Rows from block 7 of the image encoder, named by matrix and row number. Rows with one number belong to one neuron. Each number is 128 + 32 x the weight over its row's rms, rounded and kept within 0 to 255. All counts start at 0. Numbers have three digits each. After the name is the row's rms in percent of the matrix's.
# fc1: MLP up (encoder.blocks.7.mlp.fc1.weight, 1024x256), inputs 0-51
# fc2: MLP down (encoder.blocks.7.mlp.fc2.weight, 256x1024, transposed), outputs 0-51
fc1.843 104:151148163136129105122099122117105089075171052159166157168136144144110111192139162142137133178137112136110129079099113162134077115115126142127117124115054121
fc2.843 103:177149119183110151147132103143147097108134162171098088116133134181174138086141166124161131118088114158093137154139146131168152127115192139066104128110071111
fc1.844 098:102135170145141158107157134104128082130115172099174142177136108164115155177133172160082098129129094102140166168110161166141147133143163117136110147104126122
fc2.844 102:127082149154162127070082113103122147080101113169072124108189132125127132165104082125118103137112130162111119167202088124150139137100120180115123131192089172
fc1.845 092:070156162129121145110112144128164139111176137159078170133136136111137120128167122114128127149199101128092076140160093100103132141125184197175091125137158159
fc2.845 101:091130145107088084146076143131173184117144120111115166146153176110155136172109190171151149118069140166078115144173197130166140103142062071124112113143115170
fc1.846 086:090189055106161117165084110089130122211076107159138143107087115119113177103109127137160122185160105106134173097149134172112095110130128074179129175167156094
fc2.846 090:165090125143141120163067117137152123102161104062131071136139095118152109141124128146130121105040117116148105168105125135059137095151171167054108088179118187
fc1.847 104:111148113182102151146167135132088103108154107154225126128182067227122144051124153153106152112173116117141198101158184121091147152101128106172170133162120152
fc2.847 117:149072114128110105154121050125147172140115105147132160101122173153065109167109127154150121204143085151139047161126095117138134129171151108108104085172150068
fc1.848 090:114108173159086079151100132154103138135129133141086096155158141061114179121106087102160134123120162111170185114096107072133103144110136000174123127100115132
fc2.848 089:106114160079136098143131143124120129111160152139081118131127087123160143160134154169136089126129129135135074105078128108152089056106129180129177146138153129
fc1.849 096:119135096110152116174131151140115114164133088113160158098162161193133097185168126163166120145186158111103125086137199138107069139108180180147160103084162129
fc2.849 098:146082137112134124148165151096123039126106185159125182170111184130112117152135079105153121124064091153098134127090139135159157131130078120174107125071173058
fc1.850 096:191123168127105135132148102102119131143191124126111114139151070115085083170066150103135133179165136100211161087104123160187109131123115170200128135116160168
fc2.850 103:148117079146112162160141159150129149144169130088119183095152166139147084107123097188141162140081086136065210124159146105091135198140122145159106101086107132
fc1.851 097:116129095147102142083046152070063101076061118148157153084085093089131137226094149105156089158110115130159126126146130115128172161138137157168123105131141166
fc2.851 089:148125156154124166124155085153158176106144112094125232104165117191095180095131087204068162166156116097122119119155113181092127135111116105149107075154148160
fc1.852 100:057172184144133112162131126175107096232128115146121144112150123156145180165098130118105163123091138102134155090091118126144105157118091142145130107139130089
fc2.852 102:127096121151120122124129118132122118141117177102138069128188133135117124170191134126126136119130112097150088107206147128117066096114186157108113113129132109
fc1.853 118:074089115127152104170138108108126097117132178096150099118137053078170118164098156152157161115120119159142119157118176089118157147138152141098089124093127136
fc2.853 109:128110158124146139052163143136096144139092131158055102114084142111169100091174100108152087131141147050154139121156130140119137101091159090122128138155088139
fc1.854 100:105084095185104127115131120107078141189071103165126109153099175157115147096153140142194087109162110139157095111103131096141111118123161111132125116095246150
fc2.854 094:113121192115189130156131127141051090143200144072062125099107088088120107113121138138160180119130159146089089148183149162095097130164101103141125144129151183
fc1.855 093:161078154137086132098115138161118166158106199128129119165146087158123137209141131119204108024130124151082117058124134096160153116114097141185124058143126182
fc2.855 089:176170107116139159173115129103128111122188132108078137164050146117135128112179121083154153199075130051144116147107150086149140119129156168091129134129051059
fc1.856 098:139140187167119152115113146100139090197103097139101168056091074124110144092153177142149150137134166073135163171146140152142079183105060110134124082161051130
fc2.856 106:130168043114151151127149100086133119132118199096145107099139137123165167078098148143109175105111184091111117135158166156129153125097124078111134082144085143
fc1.857 078:113165180077134143105165140163178128213111178105170186086079128131153092159135150153113120115143136104137170086101110122188082151094083092210099173149119095
fc2.857 086:106145077114179135113162103138147163174110082099117173179135149162093141077132114093157122135134146127050167062109114090126158071117099197070170099141103123
fc1.858 102:138147149128140129104120133073098168098105136106127108204174139107139111106135115137122194145104120037134122144083173113191091118114112173112058186070117150
fc2.858 111:087108206141072135123121099126178151157142132181107121081074141088073097149150102127137128142150155118051110167144174164128121066126105078122096102170128163
fc1.859 102:119113097100138150110216127141133140132087148101122123128110125126146159096109138156142058140124141129147141136156135169174089173111136146113159121196110138
fc2.859 100:171112115077131171171132139094184186105111092113153136098138103182167112209127123119151141131154139151137154125133101142140127134101118074186148134107142140
fc1.860 100:113117169065158172159103106168104119086114122121113116124195100127126050155173137115122130132142033054119125110136127167133125110116102060174075172078073099
fc2.860 098:141189123106135163117154163097103090084100135131130123128133144119146157112156132187139143122054212135156127148130123188127164145150093159145151115132131180
fc1.861 104:139146083148113064139138123102133188146091116072129130173168172161088118155141153097133114099125154193142152136141116136141210102171128087154142145076097089
fc2.861 100:143149076147155145137113168127081103094243153150119151163122100091092139081098127134143108103115111070189100083168134131104136164098104181176097150127136178
fc1.862 094:093165121141095158134146133116184076139200084122141151139139141105117095140130162111108104083168134157141141144116102172091190139122103182228148153156165131
fc2.862 093:142116153135088120030115172094163107104131192147175143111120168167122121051179088099129117177118139109183121114124152101135087137180173137066143153136147100
fc1.863 101:104160145135092133130158186121121100136137066099122117052168164065176121140140133140155109063171118127116185148106083152109174079143138071151199130127113126
fc2.863 099:123100086142138053120205156113144156115116147152165132189130193225104140154125209123067159223151129120068123194125130107121129138134089156045151117098067192
fc1.864 104:140098129103108122150127176109113174083124064135080143132063182191094168112111078125122121164128031108114067133126057104149100143107116124127099169123133128
fc2.864 102:141111128107096110069157155114143158129098183090094117082148099092160116111096111128097118119139042096101180157123113099050122133157100137149098044124112120
fc1.865 084:116187188224129095174141046160145152148141131103061163104168151179120185120121174159144141131125180088112096084118109165129143149135105126143131137110119230
fc2.865 080:110129107082167149113128135103098123196141156104143092107099184108113114091134141181117121124157133088132121162121179094081166142085141103078149139122120111
fc1.866 098:123190106089176126123119072146163106124118110108112109132107157129161106161057109115102087095113071084142086162156215081220128114124147188100160104136195139
fc2.866 091:093095150157158127094158149134156119081120113102135151119141180142169110114108122149106193144089128106109208104134092141118063168112116074187172124153119125
fc1.867 094:156145120082136135074109119126083182130128148069127163156204131136123157084123137106120174108158098147125096122126178117097178197141158128085054123163143103
fc2.867 096:126131215140117057117099113131169077147093113111092177135136117073105076137127172122108131117087142100181203196113145118120156077119138141138173114091139108
fc1.868 078:089105090200172136140107118142113174154126094141157152089161116096150179156112118140135128114129149134177041141123108087117134127110148131155097158117116094
fc2.868 079:054176000102105104168146188118146119120168108110055133147156123167158094126146132147100115168125152098176125089133112149162157152160096133130125156069125160
fc1.869 097:075135161097117153139160134135167148124111136124234109189120113167104116113145139133116125151125080148181120101137129114134122123106101180055123087102066118
fc2.869 090:146170108084168164101114168132112123162107113136098087116136107110080146125146134116128124137209156116126124141111119106124191120131185176158134180105142142
fc1.870 108:159167145121105178188125148139159116046129112106106079046107115138087205098222127103054120175119168142131044170167109100070138152106127132092152134155195158
fc2.870 105:128125164099148177161118134139162083123108127124086092111037080167209042118121119147113170104145162162154113073152111108105126161175137126153109076115171139
fc1.871 083:104087156139128109152131172105109157208095115177144168133145133212163159182088125092191101104100109133156071141130136149131130123073143137082214094101108126
fc2.871 089:177144087131138145092136161086091127187132070133093181104073087098168076081161119175184151171135175158135199089081143134146136119095129144146162077157087119
fc1.872 087:162113141106110077171159119063093129091132191136105153133142124144118079177161129103166151098119177078164118151172115104129121160118096179150130152043073075
fc2.872 097:130137113121146150208107217123139156100139149159122112026151122178167143137117066084140147154115117125150157046120141221127130119126094180100187135102081192
fc1.873 104:156107142108110119137130144165095142090124160128113125088114146137133084151168117135068137069113043120148108115156099143098067128130153155123139096162167138
fc2.873 102:158133068103139141105117121158144155114130105134149203146099110206132112138128091149166116163145163091096153151111172074196129151135019217134153077098088160
fc1.874 097:102137084121132171089060091167136080112104094140142154175120049124157097133092117177136164140136144121150119152199142162140099085172139080154071120148168137
fc2.874 101:120083124120130128122165192131126110160145112132186095152147228196118083153116080132105156118162130137095128214135138113086158173114167148116155127177122093
fc1.875 084:153156146099164111141188156133103122109103153091173112133118134102133100132149105121162177119133137122162119084160129030118130182107093129129113059066071109
fc2.875 087:167174110112146152117149101131137191116095126168142126113168106131141201116114101122164107101203129108106074137096116167158221146119073078134050141087121187
fc1.876 100:078167138159126133139117182092126132137151104148189136140158136150154127200094113125116177098148093103173135133150135081155136157094123102144121161124168130
fc2.876 103:103076130154117164161098154155128101074201082143127124096105128112189064101118128150139083129100104075138089091157113114138086107167134117153136100088111126
fc1.877 109:128133087129064151127134184136139184053097183175115105177125138180132096103106133094149122163088201135196143166129101106059109228180120155153136116125087137
fc2.877 118:131138137131132107174178064120120104121138110153185133134155182137082141182113190107132173120154139083153178116119073201132102189149157217156159109099072103
fc1.878 148:144165104115133159103104115117237153171140111116072103105092119175144082115131097141168131128137132088144120082079129136159101090175127160091151123151107121
fc2.878 127:122186194126129135107131138110120151111120109046125146153055100151122137168098154145116175112132146070157110098175125110111160105142164104132094085143168167
fc1.879 082:121150102178128124155141135089108100102095174101130113113118114226152121163101164118165171138100105188089176133130114085145101115144135153146191114116138128
fc2.879 086:099116140104107150116152164106103095116128170116084161142178126105084124142088115093068140124152146141146132122135180109159175106124157113130115176119112135
fc1.880 107:117117150173145045218099112069158136123143125175126101127193118143113101054036133139132146114146129107152141216057162124146118170133145111114124101130111127
fc2.880 101:135140179133150186152115135200132188198111107186117172113121176174061118181162109090164133138110125105103082124085141100181121162127180117087074159131133089
fc1.881 106:153158135093111175107187154128111096132159100145143134136082096146112174137145141145119101121190122093221135182116089097114138152132157126154128109100175140
fc2.881 127:117146068147127158152099176133142143105116166139101096134139113231126107130084087117108179165157117097122157144143129076108122169168158122145126119101136128
fc1.882 091:152075094129137152133156116159145209150152154194167178165176188164156105094039148095121128159209126187166129133168104093143179106121160118169130133110135133
fc2.882 092:080167114160131091135114102164161121129136063130165127106078091132069099121084123177152125085081103096109104120136131100214081115127150121062093075123093133
fc1.883 102:147111072137099127135113122159132134132140152140128084156108159160150165186156110106131195083129173116093184092176091175109046071097105164087103147089118124
fc2.883 115:084214148060140121139131150122147151134136130100180106141102122123108088155088161145157110197115148135136196112101098096155117174111107175108135125134151126
fc1.884 117:140127155150107116162141133115144120168092084087145086148117082114089166147102126114119174111139219111068160109121141118115104198052098166090136208111131143
fc2.884 117:144134092113162174110119120111162118137121162134075116083132106126116131130173097107150145160132096149151162104116155110194187125108142085105050123121129022
fc1.885 118:115080186234086167188170117125108115143152134158073131079132153145120077146128118126114152113126115103147125168130147140141118087139143124132117126079118136
fc2.885 111:168167105062154110084158117117108118118092181138105133163169142141162136182176115065077114105100065133165077196104130114116147118163131135080148133148168178
fc1.886 105:182128126166079159083145198103077179099127127142140108079138125143121183134150126109111123130132129131120104169144121166121138096081148168177149125151158159
fc2.886 117:128067143170130114147151129087122176124200164137100190065168108095109122130196106138148148106107151094118135091104128117131153115110099119124143116083121134
fc1.887 082:136036188148107158094113138108153111108118095127148168065114084183207107119140101104087124077129129123154103092123146129160115085183188143141146127148129143
fc2.887 084:174168136117097096094157153187124106106069159113119114101166140125154161112062148183133094203110041069161167158139119148149131135148117146123147159118114117
fc1.888 080:141155137131179137146149125161130094104184173163127173158080166168144135166079138101196159117144139053106096131172179158133167159096126099151089152108094166
fc2.888 084:145105105138106161126172112134139122105124091189101099111134136129145075145137093119140147175119150195133144033171164133144148116147115135043186159152111129
fc1.889 093:110119072126105173108148103045110139129140110136092113201122128030069086091147099157114168160171162120117130076098152097162114053206126144151098102158111124
fc2.889 100:089119133158196121074114163098109111071127130093102117152111147178151118123136115142137094109130168159121101128134163141128181103131149101104017099107102097
fc1.890 108:126101106130179120100119134107134160108134103070127097138237140089164078134137134202089141178102096102180124156112161175124148125139130145066172152088145126
fc2.890 103:084105148140066102145168125114094130139132150161151116129046093157137232099136065089153145118185216101134156169127120093157103131130134108086075151082129125
fc1.891 106:147106092129157147103130124069151143121154148124090166118048170150080177152173136121076081055079066137127184141172087107115098180152134134077160147131080100
fc2.891 097:126106175058145174114152129101090079113122133124166114113155145082129127133173163186139208149125113115099067147169106178173159159095121097139095127122142156
fc1.892 105:121157103130137229107146114134130165092101145093090134165137148129107085119153135120141135132160169211190140179172060094132091175128121122123084122115142150
fc2.892 121:124167130134141166131100176123117144118107113109143117139209152082145131124091095160148159138138156140177119124097098099154115127137134084128124108118126137
fc1.893 100:167164090126118170075146134126168131116125167140155120139140169125127144099134136129169137217181107126117167167136116223069121151116163150114171107146134068
fc2.893 092:157109098136106108183098153133130127213152122099175119148116134131137072136102165177150123115158161148173097127150133062184113064140150076081112137165143172
fc1.894 087:163109143101195165103120111123047143114098116126097113124135136146125185199071137116169186102182121114138102163141088135111154148169108107067119135100143116
fc2.894 083:172173170125133109144132119131100095214141195138033115147105158148147175078115131132123127116100167135115111104065119134134109119141108072138119118127138164
fc1.895 084:094154110144100152132110146133143153086148141107157140188158196146094095214094162151117105038106172140146133132125136092136079147146109140136121138142105140
fc2.895 079:128186159101121139110133075090145118142145132057074206140115063112089122123064153082140115133160154166102154135141123078159180102134162149123132119130159149
fc1.896 108:113091115071114158129080095169127103122194144165117162129079151154105118114136103105130124155108156112100137161140153113125180029099148159089125156054142167
fc2.896 113:120187162101142117107139142112076124143095133118164136110094222194157154129135112105135150157172108094118178123101105139112069095121090093167124129116109155
fc1.897 089:132117124156118123159150112114133111167154123088101137129150078153106152119074159143142132137068101158097212119085156065148110147084126158153159193133153143
fc2.897 089:151174099154103067101148155139093196084158130216135146159122109101107086142079114101136131105102112130142130145103144061131107154138126092132106143198161121
fc1.898 110:078098177144158120137154064082120138069127138105190111177187088138098155163128195109162141167166140176085075154168058088116140094151124120151131155127147118
fc2.898 109:119124137108136150106118185114157113091121109147116131050110160092101095135097107097171120141183113126153104107142107109146139129179109107075127147181100114
fc1.899 104:179123230051121102140107146122127170119143058133125137155168093145142111141148152098160129127120090175154130097078168221157189070105112168110176186138091110
fc2.899 094:110139115135118133084140143114169070140085143120128124102068188138162130127086169081192142133098195096112173127152124093100040139130196081106076150193093094
fc1.900 080:141201125095105090168134134113137111147111146085148106129141160086122098165141112081108173123152111126137148118134152124092181220135164140220106138100137138
fc2.900 093:127100100123110085125149194147111111136155136108137147143135052150089165152129163177155147135090092133088102168137087106129154101173066193049125147129141183
fc1.901 092:195035100168134122149135145142135073089088115083111080156090104166161186124133147110100114115087119126073135193090164119114176101155140070149100132160113088
fc2.901 094:137147119088062139108104073139147107150177181141154114093161125101073087084177131147161152146195162089153136109148160086157111142078140132155100087133102176
fc1.902 118:020174151050111159096074097161139108175140104120196101152131188106117104115106136139148057157164091149164087073122105101122103139098195158210185100152120147
fc2.902 119:130053111167134098098126165129189087120112106179147113126152103098106081155100115148049142139033121084133180226176147167142095147130096124129106120119146119
fc1.903 101:100158137115139117155117145146140143141106104173163132149226112138103158040142127153175134142106135147094150092166151131158126116169101132114182100155062093
fc2.903 117:087129124126130101150126161097098124149088167133116154111021175209178160088150132209159110142131211176124143175110141144194086097105121109168116152156076189
fc1.904 093:147096072112133133048129106090120111127169128149155093177115144162142087115114158139111105116149148131155186107084141136177161139077131126125109142119155179
fc2.904 098:116133100145098116115100198102121153184177070090106079148161120135068159084136142157127130092063146080126109112129139127130146137133090146181133157153140060
fc1.905 090:145096127193151153142146117157158206121124159108131079097104141121097166161129107174149090134137137166118096087117115104114216092177102165127151150207135125
fc2.905 087:188170138080146141112029067139111083146153083113088200131175153129079099136139145094106153118108157157108119177144141189109107138103181146152131115132125124
fc1.906 102:170153151102132180115132097114102181079139094155185113113126122136158120182149147082146059094147100117102100209097138183114141144118088144126114147108115154
fc2.906 106:140106137176143160158142126123134169138103179116156137140123129085069152112200142083144168120103138181176169127134102067123053092127179076130121119126148120
fc1.907 118:186138093130159088160135074143158124080112152097130115125120116117154117137137097129137132120085099166121082102198068239131136148138138185099104109109138142
fc2.907 105:101111099139098143129119128131124182083107150186112089100116120126113157109151131104133113109175114098138164177149135093129146140094157116117117125182114155
fc1.908 105:109152136107164158088131144095114134126107098089129124098090164130189141171136118129152145139151199132151053097089114161170173132143097142135169124147115115
fc2.908 113:134192115107228093089136101131126162107121123124159142109087100151136082124121095179091078130137080075098152158137129062150146146098138128126085137057141115
fc1.909 099:133171139118131163075135127112168205135117147181130093077185127095124142155102132121136148143100140121130104072153127101091111035194130113097092105074174063
fc2.909 090:095166093156146125083104096148088131108116119117138143125166136137112112115141149132094100099102115174126197159099139161118123140124192035107150115112163051
fc1.910 107:127094172181109075091167106157145105117145152131097133151145179067119130110096135100118140123147145121102144094109144164124169165186089133109141249169150097
fc2.910 119:069132115100121092146135157108125130117072119150125130151120096138000166142157131116134142149119173137102122182120096131138116154104233140109067172096153092
fc1.911 094:134130083110136113108122137133113103109209137147148086180113047162114116146095042168130167148139128154130125164085181083117132142149085196135138126149152136
fc2.911 100:225104115093086135140065154119121126192121091142134122099160131135161096129103110084089146109148111168152135085097138138116124067129137086125136135157118127
fc1.912 092:156147142178196152117123103123135118123159149154139129146131126123127115116126134165129212043101132112126107099154115000175105155135160107087066106091091122
fc2.912 085:092111117109111145127090132120127103122117187056081122138088111179106075148170078111159079111078077106171155118062122170185129161082117192103110123151133136
fc1.913 095:091113196105145104147128129132137117200106132097132071216108112112130146212159150092142101137170165126171119166133188135108153104135117120168124188176095062
fc2.913 098:152097146123135123060118067122159068095134116101141128115144097084197098139126088158095065130156101134172109137055139149168116144166161184209149160148085122
fc1.914 108:163097115144119123103089105086150105100114059188156171100101161095135115102100173143140158134072136106121120123208108101119151158037131140134097147124047116
fc2.914 107:182114162153138193075142134165119154174144122131070133173120045112142090083185121124146186123119102191109174080142137114116099115122056144128085115156076069
fc1.915 119:078122121150131076122157163137088132092106154152119114141127148127094151167110128112144177123129150070135140160115134111138120171115109155132135121088076147
fc2.915 111:101160052096113096171112172126100157121089142174112094065110118142148134137133106175108186147155131124115112110106083177149120132094161134123110130134131052
fc1.916 083:112133128087088159163117130124102113061132126137164180149166090131101154115138100109155131089205119139150133169105120069194119133154145070120108149112149110
fc2.916 090:092102122129168121105078200122127161151113183124117070129122140085131167137145084120106073133146183149108130147113197069118140116087112101115127130168136136
fc1.917 101:046080121126226129092154063155144144113121163078134098081174138107110149114134101126115156085120123148132094156121126144124108140124142126133164214115149122
fc2.917 093:197141145102181117106084220116155096142128138127086102130126140169188096123120093118118138148114126125068217129129093181131119115132166120093077116136081109
fc1.918 099:163130129121166045146142101135154141200128130122083127167132107095109160154098117162184125100123151168155097191084141094112089136142141134149160137096157158
fc2.918 102:117137202129120121147120061111136203134140109153140188093193136148144160058110107150146100154135098118142124186138119121194191113147077096108164121110122102
fc1.919 090:174126140186092133203128147093131119125128095102141127126104165124148161130149123160135110146159132107117125130117157141127161149120125109180179141116132143
fc2.919 086:119116135107105156144151141094135140163130117058073074136178103049111104081081116101116132120141143071093104108132153155169110059165137067119097156152132147
fc1.920 095:159145118125130102127107168135135239143176153136120118133137143123079121142150105131134142142166141153133167071130156202089133140152104098081142125129115161
fc2.920 094:124100112113126159126095092117141131151175160137118113112131104171149131182131181165131189146125121137090182171107129119089166130191151164145141092147143101
fc1.921 151:115128143084123168138101112099112127115120117128142137071097123133100136125128153131094099116082124193129156080172050110137087174067127132113184121108130140
fc2.921 128:156128158074093186136134097128147075119118135126154156100130107112141088126152074090143053140073081145096124162131117089175132129160186128112044095138156122
fc1.922 101:111145114198087130178126091100115147089159110121102142132109179151146116107116109125112128140165155088128077183136086127073126135105123091062174130121097146
fc2.922 106:137167064090164096132169157108123098103122102079128124143167098116118124161097149095143136164133137139124136085135171071213144096128132106115090099167152142
fc1.923 102:163146164120084062128166090118189110151144101111142111171001147118105162166158133151165141109176040153156136150107104130104115067113099127185172157169139130
fc2.923 104:117155129133110171163074104138105086101098131161116094085190128134122057102167146154135149168094158096148141084160078080101128111072171133133167121155168123
fc1.924 097:148124160168115109116152132122158102102151145158150137177116138205148109105115111134106160145121075149077107145123130128163105169135140165134129108152134172
fc2.924 092:142106090130134114151180080165094178146134161155102065134127120052113137147065102155146077144070124083128146164121111108118119105077138108137106133195169198
fc1.925 106:071130132017142121086099125067101116134160140120158135206066085151138158147094114094096108102165125156111157135099169087150144141140162148125175112125108115
fc2.925 104:079131131147175112134135077103102090152174151120107156061146060133112083093138089101098144141092081125118147129157105187084097138093133133088144093122098128
fc1.926 083:155061118088125116164139168111109081163157160142127163164129127108109093159105167112074129143124098129147121131078093153135133121144093148193129124105106183
fc2.926 082:051141113108079129126140143059113154118088137074167191130149120185084141124111166166133075140112173175112165079134142200176117198157126090147109083141158106
fc1.927 088:198194084126115096051135157151128109087113153139154119141134095110102150104146053131068162127135141147100143155124161103098079097153132162128154122124080122
fc2.927 086:172110135117149153146134127140146181108161091127173180151116192174165110162143153034113086139123078106113130099150146117172159127161119151105074171153152091
fc1.928 106:138085187119149112121104130150155068111157087093080164089073108113145143188130123168010100129135150131168164139125094132121119102081106087154140167086109111
fc2.928 103:149052173148176160152131124115146154131154207134109077135147121120158081105141147149147126115180137115093122184157174142116189112160062126092116090118120119
fc1.929 121:099153140191092156160089125082084160154105146102134150101197116037174106107150087165116050150104117136127118062144126085137148136128195097169118147174133069
fc2.929 110:152154141080166158137120128156144149151145131124132084100015167197136089150088161104101138110098123136144139124113116145102090111159079076151181151099125172
fc1.930 107:129145118099104111127128128118082174146126156178126112143198000172084147150100102089156105125165125107108097086118090086119151179100120149108116155068086189
fc2.930 104:119139094109138154097116136122118138084128136057142104149070175121158095089105203147138119113106137115140171172137103161153106131123074165156137107100241222
fc1.931 116:135155158129188113109152079142138127143086101123133124174106097124084155162140161119121064055149119126129087099091175104130158109112103157170111169136137120
fc2.931 108:112148178134134155121152145145152106140143147104149150102078112118137155152148121097099121135111082115096172133079111145150086140145119178143137127120194101
fc1.932 102:101105134189156092124179146129123199178112162136164181197137111102129159106138079177107168106224139094108114166116112118103165131151083162148125131133144114
fc2.932 103:128123148065151183124126118091135111137151111175108103141085097249160083133121167116118118113112098115163143130110125075166178145117087087113136135059132149
fc1.933 115:138147127117153134179140154143134111033080116102144059090193132146219088135097105106155117128161089128168161155117154148051138144147117158144117169141155143
fc2.933 107:128142120122123173123187165107130166152149109105121178102069109098094177116152098155132158121075083131128087137135188042180085106141122128120131049116148077
fc1.934 077:211077113156158164074113063151160049154090144088141064133129154146122077127120119106101149106120116131139099093122119129179180120098141168138165098175207134
fc2.934 082:104183188158134158032147105125135150148138090131077107096127099090131131181111163172159144112146139146034148086122103146154096146129116128174194105074091109
fc1.935 087:077143159070108134161114115126165096145143065152138133164088079120074119161158136149180133138137116144148177106117135131149130139121129152115093177147180182
fc2.935 095:121074127173087104109119095140122221122108088118124126166074116128160119123079131134129136160123124054145127162132121132074152088149150135121077147118132169
fc1.936 117:104081118155096134121132092083101119052128097177125106101108132127151102134134100102136143131138170137153125086147043128153115185141137143084113102082222172
fc2.936 114:130169197167143097168131113128169108134100078186144143134118143171124146123129129197062139143103189117128130104095133138108156134077152139115124137084160128
fc1.937 095:130155136151140099150141139109092147106095130140175160118146148075126141170167095124129111106147126132119135123142144114238095178113152167087147094187140109
fc2.937 094:148104147126146169167088155148114092102130134184093140122126094174133142088126176165115160090125083089149151143152148109076111148072160125119120111100063123
fc1.938 094:095171074145187150118087126132095124128076169091091121182160067127081074149154121148146133086129119115197110166106165120117156122140139193117122111138130136
fc2.938 082:110145197154109154118126177103112194141170181087142085104106120186089067089121161142089105116132144121188151153166181164139142097135109161116146163161155142
fc1.939 098:157199105151095114137144153140148098147050136091089148112139149120126142123116108117149082172144182156110129102130151175209133070128156131114145100133121147
fc2.939 097:120037156106198115112114097136117162147126146129138100115144104155145115131161086139135147100074125067102054191133099069070080109135195117143147113144156118
fc1.940 120:164116139115190149150076133186144093128090156095162159071150124155116103147144128131149096072152163071159218133170138142150116135200126138121192184165127157
fc2.940 126:119126137163124095121120183141126105121109138171121107162158166203093131138146125100131110158133143133102083180149126172158122108170100107166118113059094145
fc1.941 079:156153093128093115139117116101172133114151148119108141179097181101135125180167144113125170163122175119153137163051125069167118155143137154100119178164133191
fc2.941 083:150121112127162072091156121121065158122124102127111096136118101149145139090206100188139166162107116142101144161129133154066142123127096106148079102151099158
fc1.942 086:255090113156114122144115092144148082068118142133143110195149116124133149125151140102153152067080123112126153152151127138158116143137139150153073098133097134
fc2.942 086:178182204132183121129141124138124182193133139150100121156157156113115204142092137104149160166132166106094089115059116151178122112119150147153116164122091133
fc1.943 082:146071094042126165125100150126123138136123124088150126131160116148119142157097096188140103115128149168185090134141132073178093171160156099108123143116116196
fc2.943 088:148128121152103122178177111153141079118127140184177110106120136034112115127089123112094167120192163180162124181203154139135144174152094164144159083149094104
fc1.944 079:153111112107099075154106105069165129072073121108121089073081200181174131174095187134180096119087172152142143159140129173168132122116120120131159191134175085
fc2.944 084:138158109127100090087148152181115076129108120101111098214117069149105115090175101158152128155196186220188133111101095126139087132184133154131089117106136078
fc1.945 090:159156128188161145128153174090136098107229160119158195082146169129113136142149146157180098218150095114160118092171134145163155153111122141061105156098121130
fc2.945 098:107133122144182112083109136112124117089126122157150114136208080162150169151105105167135158100086131085131120121141115044169119100104146086073142147095140177
fc1.946 095:133095178100081106166110139197136121096094124157073085170149159156147128107166133088144190113096133101174115118082231089154133170143154076155068133115104097
fc2.946 098:126118108133086110039103106098125184120133140096143115128106135121195157098076148039120174145200105107123093135141120152111210129112101142113148082137091117
fc1.947 108:155158102107163155127117112119115126093141162127107133097103158162189131125102137171109111132156148117162080085120096086098179191185106099077107104158163108
fc2.947 099:120114120171111140128138132108182070121139095095141127074162127116090103140128188112106148224068132133074137116105132136175112098117123100113121097108106109
fc1.948 100:104144158162130130172147102106118145090135096126122109126119202157121144164160132126129076153148148098122096073136073132104132128091145068114112114144072119
fc2.948 095:142141130078160162180093155131095113105048189099169110141148096139102057129139144107164157125087144122081165091100103095145178170172102147162128145142175141
fc1.949 101:097109207152132128088104100141117178133150129126078128127143160117083089173123085119059169177136112138099132167159116075111187068157138189164108116129149155
fc2.949 111:097089185108153123062091213109139160122128114171118131110154084164106155160111130140156175157181112124079183145090170136152132092146078197176090155129189088
fc1.950 094:157131164173192176122152165130114121141146125121165152180107127111143138163150121133101132156080155142058116043106133187116148121131080110142158150151159058
fc2.950 098:135141136170128164152147134163128154150109173074111164164196099184118058069131135121134088143171126096141090144156144104101129138094146161105131069110097121
fc1.951 099:082072154141159071142136132161133069117118132154183111114144158097128122102093189168093044193187104152132131112090130134144094092075098134054187134133122135
fc2.951 099:169132098114112151148102126104098058114136083128119124129089125152095086138134077101129175118116132126093168147130106130147118154151173142137140155113145137
fc1.952 115:126128153137098128106125162143096133135142143112115108053116100128143171109134075165100048030143145146152118164102125154116108074090107130115117137194135135
fc2.952 113:142079064135102101117131087133147175121163115127118088186156132136125109173166118103163148127088139130096159121123127134092131111161132072159156133132024097
fc1.953 091:108088102143148125153153096150112163146152084141136150101098112082139183113074161140087103146170126133104104034196123128116185103145111083127127101093132078
fc2.953 097:085167163107116151085126205145149116132184158052162127099109125162193174129146114084117193123104106075133099138123143029183058105106073146108110074135104193
fc1.954 091:120133129085125111138118132138143135241106096105150150141145108110104131150107124125166127120129154125172147111133120125181124146154146123088075133082125152
fc2.954 094:075161126152193138102117087122124117094176147094159135161177093152145150121097149094168117180120086085157105213111090117121156137147107121142139092149155122
fc1.955 094:148073121193190095121189138166123116131182097069123151135123129152083138126145132111110162145150119137107147143105101126121162101132105120181152176138125080
fc2.955 090:151106126145162163109114106118106122137081135160134133142116106176121100187114114171064117107115117086170120187167120154098121079123103102064109081127160082
fc1.956 096:160109109091069128149117132148144127162103100109108136143133099212136127160125163111149085126113147124144076110146089148116153136137137148131143167080155099
fc2.956 093:119101144180156147094113054141091095134108090141122134123107115043181119089128123075182117133157152158146160098089107128189114090098101131097172151089162121
fc1.957 115:132130133129090149163113127135166110130126092174106186123194120123153118140154136123166127126103144147071122105174143155144129167149145067128165078100184112
fc2.957 104:125108105129140177169113109150096132081154144194123132097129109126118177107106135174061100102090106143152143116176146156108107093124151094060097133071131182
fc1.958 096:157098164157080129108067144098106150167125131115130126125163134120094160118136093124069116151106182108156165084151181116150150110104106142204121152138147174
fc2.958 101:149093118086127075124190156138119186044186118136165124111136129129150142149144136119167160086127055126148157059108062103085129127164066116097119111174144089
fc1.959 078:133084136171099121082156120147129061171148162111122071127136138115072101188163125156164079108201149088155127084114130152179075107095094152135054159110112122
fc2.959 080:093061151140125192116125137113157103114165134144113102091114098094172175111140142128142152105105130107086072110088112150148173139136099120136103144129098088